config.toml
encoder_arch = "vit"
model = "model that answers yes/no questions on an image's attributes"
dataset = "Sentinel-2 satellite tiles (TerraMesh)"
train_examples = 72500
image_size = 64
crop_scale_min = 1
horizontal_flip = true
questions_per_image = 4
encoder_norm = "layernorm"
encoder_norm_position = "pre"
encoder_activation = "squared_relu"
encoder_mlp_ratio = 3
encoder_head_dim = 32
encoder_fused_qkv = true
encoder_bias = "all"
encoder_qk_norm = true
encoder_parallel_block = false
encoder_inner_norm = true
encoder_patch_size = [8, 8]
encoder_conv_stem = false
encoder_layers = 6
encoder_width = 128
encoder_positions = "learned"
fusion = "prefix"
fusion_encoder_width = 192
fusion_encoder_layers = 8
fusion_encoder_norm = "layernorm"
fusion_encoder_norm_position = "pre"
fusion_encoder_activation = "gelu"
fusion_encoder_mlp_ratio = 6
fusion_encoder_head_dim = 48
fusion_encoder_fused_qkv = false
fusion_encoder_bias = "all"
fusion_encoder_qk_norm = false
fusion_encoder_parallel_block = false
fusion_encoder_dropout = 0.05
fusion_encoder_inner_norm = false
fusion_encoder_positions = "learned"
fusion_encoder_connector = "mlp"
init = "lecun_normal"
residual_init = "zero_last"
optimizer = "muon"
muon_scale = "match_rms_adamw"
lr = 0.0035
momentum = 0.95
nesterov = false
orthogonalizer = "polar_express"
adamw_lr_other_params = 0.0011
grad_clip = 3.0
cautious_weight_decay = true
steps = 9100
batch_size = 384
epochs = 48.2
lr_schedule = "cosine"
final_lr_fraction = 0
warmup_steps = 180
weight_decay = 0.2
adamw_weight_decay_other_params = 0.05
Rows from block 3 of the image encoder of a small model that answers yes/no questions on an image's attributes, named by matrix and row number. Rows with one number belong to one neuron. Each number is 500 + 50 x the weight over its row's rms, rounded and kept within 0 to 999. All counts start at 0. Numbers have three digits each.
After each neuron's rows are labels from the 100 images, of 14848, where the neuron reaches its highest value: "strongest on" is what is common among them. Only what is clearly more common there than usual is listed. The data: Sentinel-2 satellite tiles (TerraMesh). In brackets: how many of the 100.
# fc1: MLP up (encoder.blocks.3.mlp.fc1.weight, 384x128), inputs 0-127
# fc2: MLP down (encoder.blocks.3.mlp.fc2.weight, 128x384, transposed), outputs 0-127

fc1.269:541488460497427523477484559490466492536532447474488497536638526576484497575483523499655497467502490473513484578472447487427582335497502501517425451512446465483600477520529487539497584518520448559507615451519553501497528453470387573506516529458504488504465451517550452525585483489464552569490394595527543484520467563495472471422552480514533558519438534445525515490489446412587576486455
fc2.269:480552597508486474503543531518598590561555474542524427483415515509521519499492602578441504469415447413510440504501527470606556538479427444459603529490421453450494557506567564524463545568462488521548394558485564456524458511612549522497436544516515446475451513444555464569533579476526537514501528458545443443499474428559533498451443577424575439440493484442459509482502478478439459421515
strongest on: crops (88); built area (83); main land cover: crops (73)

fc1.293:422565477458513605551454488498488533509464402525458527485477548581543508464572627499531519519458424499443469530449500472529598543521413425513466480377518536445436546525386541570455508451488562455486412506611524549458499436539482460522561502487483488517524478583566544488559560551455458454470483521460532463512500431532510407556544476537490521613526497420528447500446593496522532423543
fc2.293:392500538390482510517464541425425504529504463515528524531490417475512460538559547516471504488524453542430437523519499498412520550392556486544509604436569504515588493529464508577509540457473455478484584480491624449484438429406543487443505468499514464539551537442454526402469470567504471608540467633501607497559510436550489587535500474458544553442529513461532470542471522472427536515433
strongest on: snow or ice (52); main land cover: water (28)

fc1.236:549524488496539529542517570480535542521455516451507527445504412493546445556462439484473550516546534559450525453544580534532543494546566459507518506546456516411547470508467487482501512595479434533493501546481446495560559478411539486523559514518554423383504496482405668488503482443449568485466501479465454446532413491543494555487525525489428384406520505427483508656639516430502472515501
fc2.236:576570485542491534465512625431478552507450526472486509482496523446409464496442499426541511424490455573536498477428517512463509384459503467498514500366388439534517478521520434476480471433507631449454457544513549586540441476456467461554502564529514509446526476525453502515475463476489449408517492495541469514542551504530514514531607513451495616509540568569570563482506471634500558606476
strongest on: main land cover: rangeland (58); bare ground (52)

fc1.348:552484426463446481542565473440387510615529480437549562498563511507589441588439479408509524498546466526528413527505501502438453448469456464468498537471576401501436538423486533496548469454376526554554514445528532494480473433525560536549568618408583550444504538454553582569519498495507532489508532496429438583580549537516493417526483477462499480505531434504529469533558459467519530531576
fc2.348:510506425470461509526470619444529481567402522466523368435482576415519510535451530495558572475458545460475500421439521524475439546440578526510493459508457529547476455526421499507546489591515498486537477491511595502442473563401416501491590489506509490463586464544549616550495540479545478430528473395536520543546460588542472468460446507547647551546432475470487459441561470504494494506509
strongest on: crops (64)

fc1.122:509490437484491400543441501482551498506408598547446424519608424576533417427566591518502554479402424471496530496478559479422481540533545548502416478466505473417495551447486461497485549507514525412515455509536547467448477491463453532420536515464519532510382557530464559485648515587470461516501434486487500516592588516481492564516547469573515453455493575491535576527504560545506462564479
fc2.122:540509610547491522578488502390612467547466394483476508566544540517427524438553428501397493525419525564468488573430544488487456509554496449440462538522565480552511500522518502505567503423525438459604507461488566539524560497560449435501445527482552420599466429574481484504472493504388497466530478507416484436461542481556499524436510559482519499384531463574534508467465585505456487592479
strongest on: crops (82); built area (77); main land cover: crops (49)

fc1.159:498392509531398510525431430521460627484503471489471512559530560410398511494463575509566472395440492545545494539402482485503491519517471527505633532558440490552519532460515508429574424454517525484559496509481442501482467512490476477558477553572521554488481479471568472539477451394384605483543549475443482440529523537506570461488462452502514603446507543477539570580492564427543468548469
fc2.159:510507480470478526499599482506440541441517420618513540495502490487336425618453467462400583635525439453476506502449527498508436473507473542621477540541530436511555516460498569596410507514434560551507500491490385477501490510535568597531491488593461517590521547445497459497496401570468486452541477477582481508464512519471488525514499483535457480524544515497467437511471483421499546510462
strongest on: snow or ice (68); main land cover: snow or ice (62)

fc1.45:394473474453457488586560548455415480539446459520499521581388491535554510574477489500573485548584528485507432533481561371466428490506510463492450469436502530515508552477459540505494526559430575529572467467517414426487429487534485473412545537514484519452604487474603509525468483613492607529418508470505568551531533501485484532557434536410502504514514465500538551512604505539504471381547
fc2.45:483474499452549475466494511406483462513405563585463376479522480490462439480416484474533519541493472499475509523530531543619473419434477587497444482492563463555488514443453539517555475405525435524526517539523533486569491530548469512437426494575571590486447560620494578492454513522556503426566496475421538476525420537555558544496500391457545601582436509585462569541467438510512476469487
strongest on: built area (67)

fc1.205:424498407472487465474471511464500413542402493619484479546512554484492570505503477506535550495598528561482468569527540397502552455549549468458523559505481528489498481461504573580559502534453475570450551420559550580440536487495501539577538475492453524531529392483482494697500549442556479491535470572442558553543464517527536469514459519461523483523403444508519408547440398482470460490451
fc2.205:493557523506532523511524480494442547509394531505445415452521480447461503532455453485584535548417555555547518577504463610409507493451519500433483604468401379421489536487504544441553427516479458514553442577541483481453448494554473520476554536490446496475499504440557513523530448579536577446514516483475515487442471414421483656472455438556566520533555507653520550492504484505514489519531
strongest on: built area (71); crops (67)

fc1.194:490522497509424560419517509501492464518538585549588420518509424455512463487599564509529547555499509403475525520515476541460500427500452543469484484513418462558531493499561610524502447470502457478527537549550522341585420512526488536512543429465461448430464531561468564463537486484490516524386563499431479521521439458399524490461630453549590538488538440539573476472412517533473460578510
fc2.194:467470595505488473589483523439481582486436393398578472508423432521535469480507467510502469506460514539543509448522564588416510530516530474548524507546450505495566490492412539486460521536566415452438509573535492521449482470575430502479595521427548486499484523432485640464504520590453552481514496450448512472514530479614511641452498401481522542539529496522534436457517517549499398414531
strongest on: bare ground (61)

fc1.199:486555469519440446507548543381484451490572460548420468462538584574468569401587499405476450404545531502462513537520453492494549498570540491500513488587583512579479470462540527496415410452430528498352515548509585456498470478468575551516479569468416487500509508512560515396489556499511484533522450473415526589484509529486463467486503449532573541425573556461490548580449514512460490509552
fc2.199:534481517504483464514476512641499439522492483481435532443519546499533532512522473486432447536581470525619514396490612502513358561443527495472517516574464477454627475484534367519490534465537461574552521490502481561466509546413425530419474459576550449479449534501460514595568483459530484464401520557544474448546466516450543472542468523427460475545478493563483484488562420502582521434494
strongest on: bare ground (72); main land cover: rangeland (47); main land cover: bare ground (41)

fc1.138:480581570535547482466512574501465560473478562498545553556441543555484525484483491420460523511559442517478567512493544540548524480493453420405572572462440601501397473496502464418587509499541600462579505456385480500445627477507535523503522517547482405375464504492427479573494546557501463485564490482516532589445443470510438512508531496507431537545575374457475536500557451508489542471479
fc2.138:474503462446455532532496481473501490471516570477571456556502547572500366553479567535500447559494505447425544433475484526624485469488473518516503464525385482515508487582396469475480472557495511479475533507580467419509491409528458651475425509459454579594492482502473449501542516577505449461515492521513526517499612423428561512477486510529437475466428549477505522481471647548575478489604
strongest on: snow or ice (90); main land cover: snow or ice (47)

fc1.153:475543490485465535502505453545403534466432567421497568474474507453614533469489464521488424463555483517580477498560474509504522525529524517440532494475518627494489436457502496459505528546458509434523477409480604496507532387512523465497429482491551560533489522577519450567562508547483508550612416483479523549474538488391442528488523529446551508421561487603557518541456445327487606525472
fc2.153:528526492535550545506493467471510463448527500489482470544518460478465504507459579471468412475478496518554536562505444471568485558521436515512534455503463427496561495432560459526452479564515559545490448470553450512428447529530430497507521457569436489612496665559512500508456545511450465469411497544490494483541450485559485484596578506443492490445578421485368553590483505633502324513499
strongest on: trees (88)

fc1.187:515451469510379471481536471485439584399436602514545490510504512515541453468506516426477466494513623499422600347530482531482481542588530587526530495415559455537408456489528490540521548569490500443471473432468497446401512454533489446442456554532509532494585445391456519516485499515528525530556512567467472480488513449559513545528513558492560529485565552524545489372501563484583548494475
fc2.187:450544499503560526531584451503572541564502567422513354447513525497544509523552455511469497504432554450512452446314529433496529547498529508508505605546451441454535514466567466459480470459569479505539491558585472473458502521492502515448441508474462442536588419540529515467391416481568543448483568470565507562582479468571443429506482502488476548565534543563416542511559484431542469494461
strongest on: bare ground (62); main land cover: rangeland (59)

fc1.109:521485493583559387460408454563508444467518527495573498500445509499557453527514574511529506445574470426433469576494455496557593491574497505363518559453606614549423555500475435547438483529510473504542481569414539513479340429489535512495498524500555508445432516525532425507533431532470461501500503557503467548573512509488510530538531455531539508517587433511465545564544542492541435413476
fc2.109:521455446438495553463484496558458516533471506652509560510496414472534509386557517404423539476481538524510564507525458517515507474464497400434585450472503613430563428496438448514537462440516564454494483525418474529446504566499491510601438621481491571468572543580493415509485498474479461515585406507467506470554533556554554473537463574501506470482486461424485457444537582568505519522452
strongest on: built area (65)

fc1.106:487481475535504421528577569497569409447486464495406604442465563580492486435431497473461480488453563482565483506458427465501451539512556481499534451466479450492500557535477451476417441449524471496437477518531527436527567509573509533532499581505431571512575542357526607460520551410487432453424466387483489543412507571449511531448505452479447503409471496414444528539478435565513491468515
fc2.106:496444469451481493542526479497490490516537497504508455509525546548431477539476466592441408530543523506457577504476494419435545575504524454627512471553492595568582492605530506509482462534493453493496495418509604498464486486517545628474454496599487527396483497621376486483556548440510447562445461493450439468524524472385483510602498501426450512534429427554559493542481483465547526459499
strongest on: main land cover: rangeland (56); bare ground (55); main land cover: bare ground (27)

fc1.324:498464447428552476540457522513532404500494476579502485566456507528502386448540560441466543412392493505522525540526550478453504519515452540404546525600494589488481501417504501544442472435489534431534451465537464471515466463506459421586573536475582559470468561608464490498524433502509470447403500440463632532591543480466552544532583498521520470463571505433531571468553575562544536520469
fc2.324:480565545516412516506472418425465547498512490603500598570501517502567512433583493511509526554480505450516456574540537488495486508419570398530476463443560544527490486576525542551506554431519534475580550467418535555467472515413464453490398505524444413515471450525526523425467584477451536486531447476486454351487471569527439527484498520608449407565566523510558484516467575536432442540505
strongest on: trees (95); clouds (83); main land cover: trees (50)

fc1.326:414476547604524490474534522436487560485446534520497468461486484572473461352463612483500548559585575555651505507511490409530410509469524486462522455525472596497433511504461522492381594522596462468450501526442497501484442429504507522425481471450531473529616513557448469488506578494521469475482522495496541468492550540551584455526450497546461497429496479552557498510379460511521484471433
fc2.326:444489511496496526356511532585534412445451514443495488520469542458462556547518492479380530527439501410545536501525477468496548534535545497513543599533454486452466589496573433444469385575490475492496430484529558449503574608452504641467425605548504482483463482521450445512490550561505487579500502503494367585464494530481527584465514492469550443546515527461523491500426471512468554465554
strongest on: built area (83); crops (71); main land cover: built area (29)

fc1.351:636546448470450496530525453530555580599467476532409463449574428518461423421532523557512541395455496529431570509441493419491448571531446530452534565447602532540454527478502513459534534494570476416497443458626440533472522468476464536526521492589552480531580551523484487532495494525473583489560503495452501557464512542418490463512566463489533529488526554450537474367417539530439461534496
fc2.351:479548449460500545595465524469480477548472502512511520534492469418454608444542488493488531529498515629499460495529531537455511487546592572531533584448473542546492577459515491497503456429545484447545545585448579451482566453442436445553498499550536500551414452440371533399469534561373463499575459557513492566414483501442505520468516425590562441537572449515452539535487512452505436443471
strongest on: snow or ice (89); main land cover: snow or ice (39)

fc1.134:527571532499456526464435487506562470399507576561425542534544416381451532534496505497502481498502537513616474516483515468418626504448536528514527500498410402523592505380523531523503491454514645481511546533516536453471445514532525549547395475508458498483627514473454528421463530471479501533412503531578547597510419481545472478493544509560514515479508508435473454588456418495465505525526
fc2.134:438447493487447610504472513450561505465526480512363487446510540536494496473377499461464523480444519545535465502495526523420575461552425577487510451510434517485443523558554452523542504533484512496515476531552500548481576442483467625688489423462464577528524615519492481483454443525448534534588456533454517552489452559516527414422446416492516501575521523469485443541537454523451479545576
strongest on: main land cover: rangeland (45)

fc1.13:519481511559442577484551449495549505504495549474543425590473490490622497412518467580506573546488441550463507480557495488503455557503555490536517494478514491508409565475474413524532440458456489480515458470521447461458585498502591391538575509462445546572409477487565515461520598428450552614450402551521510599430551490502573476370404487434503558520507454479505550530458499516523489532526
fc2.13:497396551576560477500438641445503505435427472564460477426536493440458492501535511539495533510450406546465554501509571465418521588575519527502501417511449541625527569534537498405456565523530468555405441411450443478571575588441464494513501562510502473456476497483554398416407556527488580522577495533502481551587491528476519548534494478458546510460502456509524491486541461470495467479466
strongest on: snow or ice (93); main land cover: snow or ice (79)

fc1.313:494484578516520537589497504448516541539605501398593510547463488450463467438515556511600500525535545473377528535497466540480418607380521491447483458441566537502538524450572556461522476505509444529416446539553527459558494494520448503571466480468518525479397417515453529544513458550570428513438531526544531459643382543464481500456509510480560530461449479480478494526570458515457510445582
fc2.313:480482495494431427491464489432454487540465483445595526532400513486545499466481479568493566510591600432602485492495483488476528456427517534593473519515574485446411357536523528411528538524535462469637458495480532520547455552487528479537459453497547553512554525529490457658574554584506562492437451475425478447469520511449433435547477471520484484559521501614503524527524457470550489518445
strongest on: snow or ice (97); main land cover: snow or ice (96)

fc1.381:431425510470538422501557564501399547502444452536486537445486487403459499497464468489463506516586514510549494485644558502365535498516467496521454525482466461616495467533518470499491545583493528449468570510465501516473570500533512510472515430559496481459496499468499577502460523511506530444441503497439434605551463468466381523521523552587607497552533556596620577478559483497405452421485
fc2.381:458397451453543472419484483569437512462513481495581520492473520414468429570451535470523484532449464460514536482566410485502508530447438491581470510488512534487504541493473489599400540502440514561503437503619440563575519444592564484558539499478495494517588526540510536524466484477473415532506525575516653557592488395463496534501534426508551460463520458391483525507540465470397589500511
strongest on: clouds (75); main land cover: clouds (45)

fc1.148:483429470523456549543562510560422503498581584392551503509398421575618546494486575473491472463508591486499572494478485500502524574410479543382517461499550499493405543366530606423543520508469520530448485509468505446503553484543491529537475526523560459507499461455482495475523502449444450486476530337476503400644505444476510531479492516540534507481491482493527498512507540437552568503507
fc2.148:417474496515482430477499533508431490459520541420510563498499634487486551494506443512514574558569575533498549527453462584482477507499517480561487503483483497374483486518551581502435499484500473540574503576502440508525408507470482494494502438494566531497403469684558532618510481447582465477491437504519502398564533474419462467444652502499453488478421431522453498470544485529529522454480
strongest on: snow or ice (98); main land cover: snow or ice (90)

fc1.44:534571586458557487485517472426508543427583569554571521458486506439462436532511512433391502511461467471446502602527500540469556579551491500545531507477438556461506549587526476424514493500512544601549518573557419446507436487447492457487608433526529485489449538467446581474503443511469524481513465494452530425400499523497495420436476567526578476612556550519442587435539429482404534471522
fc2.44:550448455510489529482556496367403453537554518510372498496599526413507545592537435495456568538641468442564514467550449467431499527461455452462483548494505431496430620489559558546489558493495529447430569492410430498503490476584497549487482510588563461544523509527418506531491519531516510451550521485506484460513500431528523476540460511447496600403493485458620487517494507502456453501559
strongest on: clouds (88); main land cover: trees (47)

fc1.179:525539488491519403425513535360518470597401488497506505463512442482534561433473529444578491534491512522531524486491547517493573514480461558467544550575591502513533567497423521580404523531389528561464409585466494520577461541572488457539557454482517508504433554507535509481464415436511504426472598527519405579544511427609466421471427562550482482435508502468484501497473594502502495520526
fc2.179:439489594476389560500508422509585496504467496474481568517434475536482457520469480500507511552506535523551550521539512440563528525522532430541535528483534546460586479524415535471444474534511517422486463418549484482425399491491441595425601447514385499593565434546543465445512510551510339552442531550510432450569491543535547549393515506507510469417530544507514547488519597499520446461513
strongest on: snow or ice (60); main land cover: snow or ice (35)

fc1.227:450554469469484549382517561550471483409530385471535521516511513457471421537423537491525530581509558541488501572551474441473502613514438541513537459488466570569430345572467527556534565481494465553582374539503451501643505544468548366435532470508519478454506549479426486479525492551456567492475506480426498439495461460535533518531468503541496511439497527478469512517583510441517473484535
fc2.227:534500508417535519563452585522430491479494473465555431476545475485464602490457554600457455406508588519496504485560514448540474514453583480446611521560557538418452522485561532475544427520477472502536446556504483512568540484419532518564491533567495495513388482512475527560500495451454478566468404459551431612491537557534538544447496604388515558509518423542477487423525424439418460500516
strongest on: water (70); main land cover: water (63); clouds (37)

fc1.139:442549496420548496452474570534438565477448472343568450552518568532511501595422490565506501452442480486530414523475462437532440512493488534521565459543493566451490492588513472501597525564384550480455434452528483525475511504547564497525523434544507545506461606513527552443472444480495534460507540450501498515511375406484407444506440426471463494493557574506465568459501547556453452601521
fc2.139:536488455501557474475475584511555484538453531453562480472485484554614418534549479512473503459461481490505520446515562627466490501512488498438461481565503416437474481478503487535455389551550434409528640506502490486608672405470472475511483407410458545523502512524526502416503476538475469511502529539500475520468480481527560544514549428370569410510451505496529498462520479437566564532539
strongest on: crops (77); built area (66); main land cover: crops (53)

fc1.166:442579506616447549643504495496490416497520484557512511530511488458538575480475531514506416490609555501470541445499465443438495437534541466465476448564486552467536554507592544521532440553480487445415550592575479504525504571451521513381500506414545478490523582511615518466539600508496498542534525557584459512518518530646476568457466508547450495509456554506507458517527483455502449524403
fc2.166:510492484434444450515581533516547519481517566547492607521483556543481561505476490466431579552532558391443464520527529437548455564409525549513564587529432544527515504472459494453441475525532469456491478454416544469532484408533500547487496525534411563501454391556461467513561530530505527469464516443527394572457615567434621473599493505493591448508457505499484520497500480481429494415599
strongest on: crops (73); built area (70)

fc1.29:494585457543375498415482528477499498533481502531483574486481493514507419508417511552567381540533545504521429380412555570402520479456505553536496479506463582520419491497559499484531534504505459431434540492445501457515494444631491529539526486537470453515505559453439484526523471481448476487523524520553537482488573540511563584576557472494494409357490494509522449431619532592576478517496
fc2.29:455455539491544533500513509512483482421510471482556484471550558510513438540474517491493582463459568523517469490560459506428449597515463376471457453466448539478553440548574501540483513514428600549547554533515506428520576528518442511502550523555469540516505461542514473434613495461428460483477454323477367490511550493437514582520599468589503538566392549531559509534521479469473462516405
strongest on: bare ground (65); main land cover: rangeland (54)

fc1.212:463543432540536589455562480488531476458548511550522474480430479552484457418554534507487544500473548538484584563445543505507492505527513507485489498489526547567560540518437448464557480404527435545483455503478531515561566527495567558472452616472383543499585498406455569518556600534452411428572382506483535472507466455434442579604409474499553567433510478448454435509544470515452547480571
fc2.212:478498493527546469439509417546445473483497510522489421449410566535422483537512484522544421471500516500631542520531549499536521489411517494491490568580533524519491553522440399545460491536421500468509473498593623380482430459530589442575526446585541478465484481522505542511560488376503512473518584471437449479538564537430504586451573567479455575495488428507505546460530420465488541429454
strongest on: main land cover: rangeland (52)

fc1.99:552416442597538479491407510489564529504528458446494504514463568480513506440534525462540491621532503469421456530368538519521477552517510402420508515456516442505452547572579505453508557540484513460448497460423541567396473595570509480515599547524442504491437488566451553543475582485517544470522473454552520555393526470495402523450498545592521573581581444478479479494510520545457539429478
fc2.99:425612452465463484456584506581491580528440468461455418458448489483517452609485530435495445477566466516428571567504447527507503509423463504472494492579512515554418514505502513439489427561584502456493534544540451510554458501433496520406506517513440461595542511461525550482577478444494474492516549417537481567461513453481544423474450507520504620404469443566531607519509565489613468503587
strongest on: snow or ice (96); main land cover: snow or ice (79)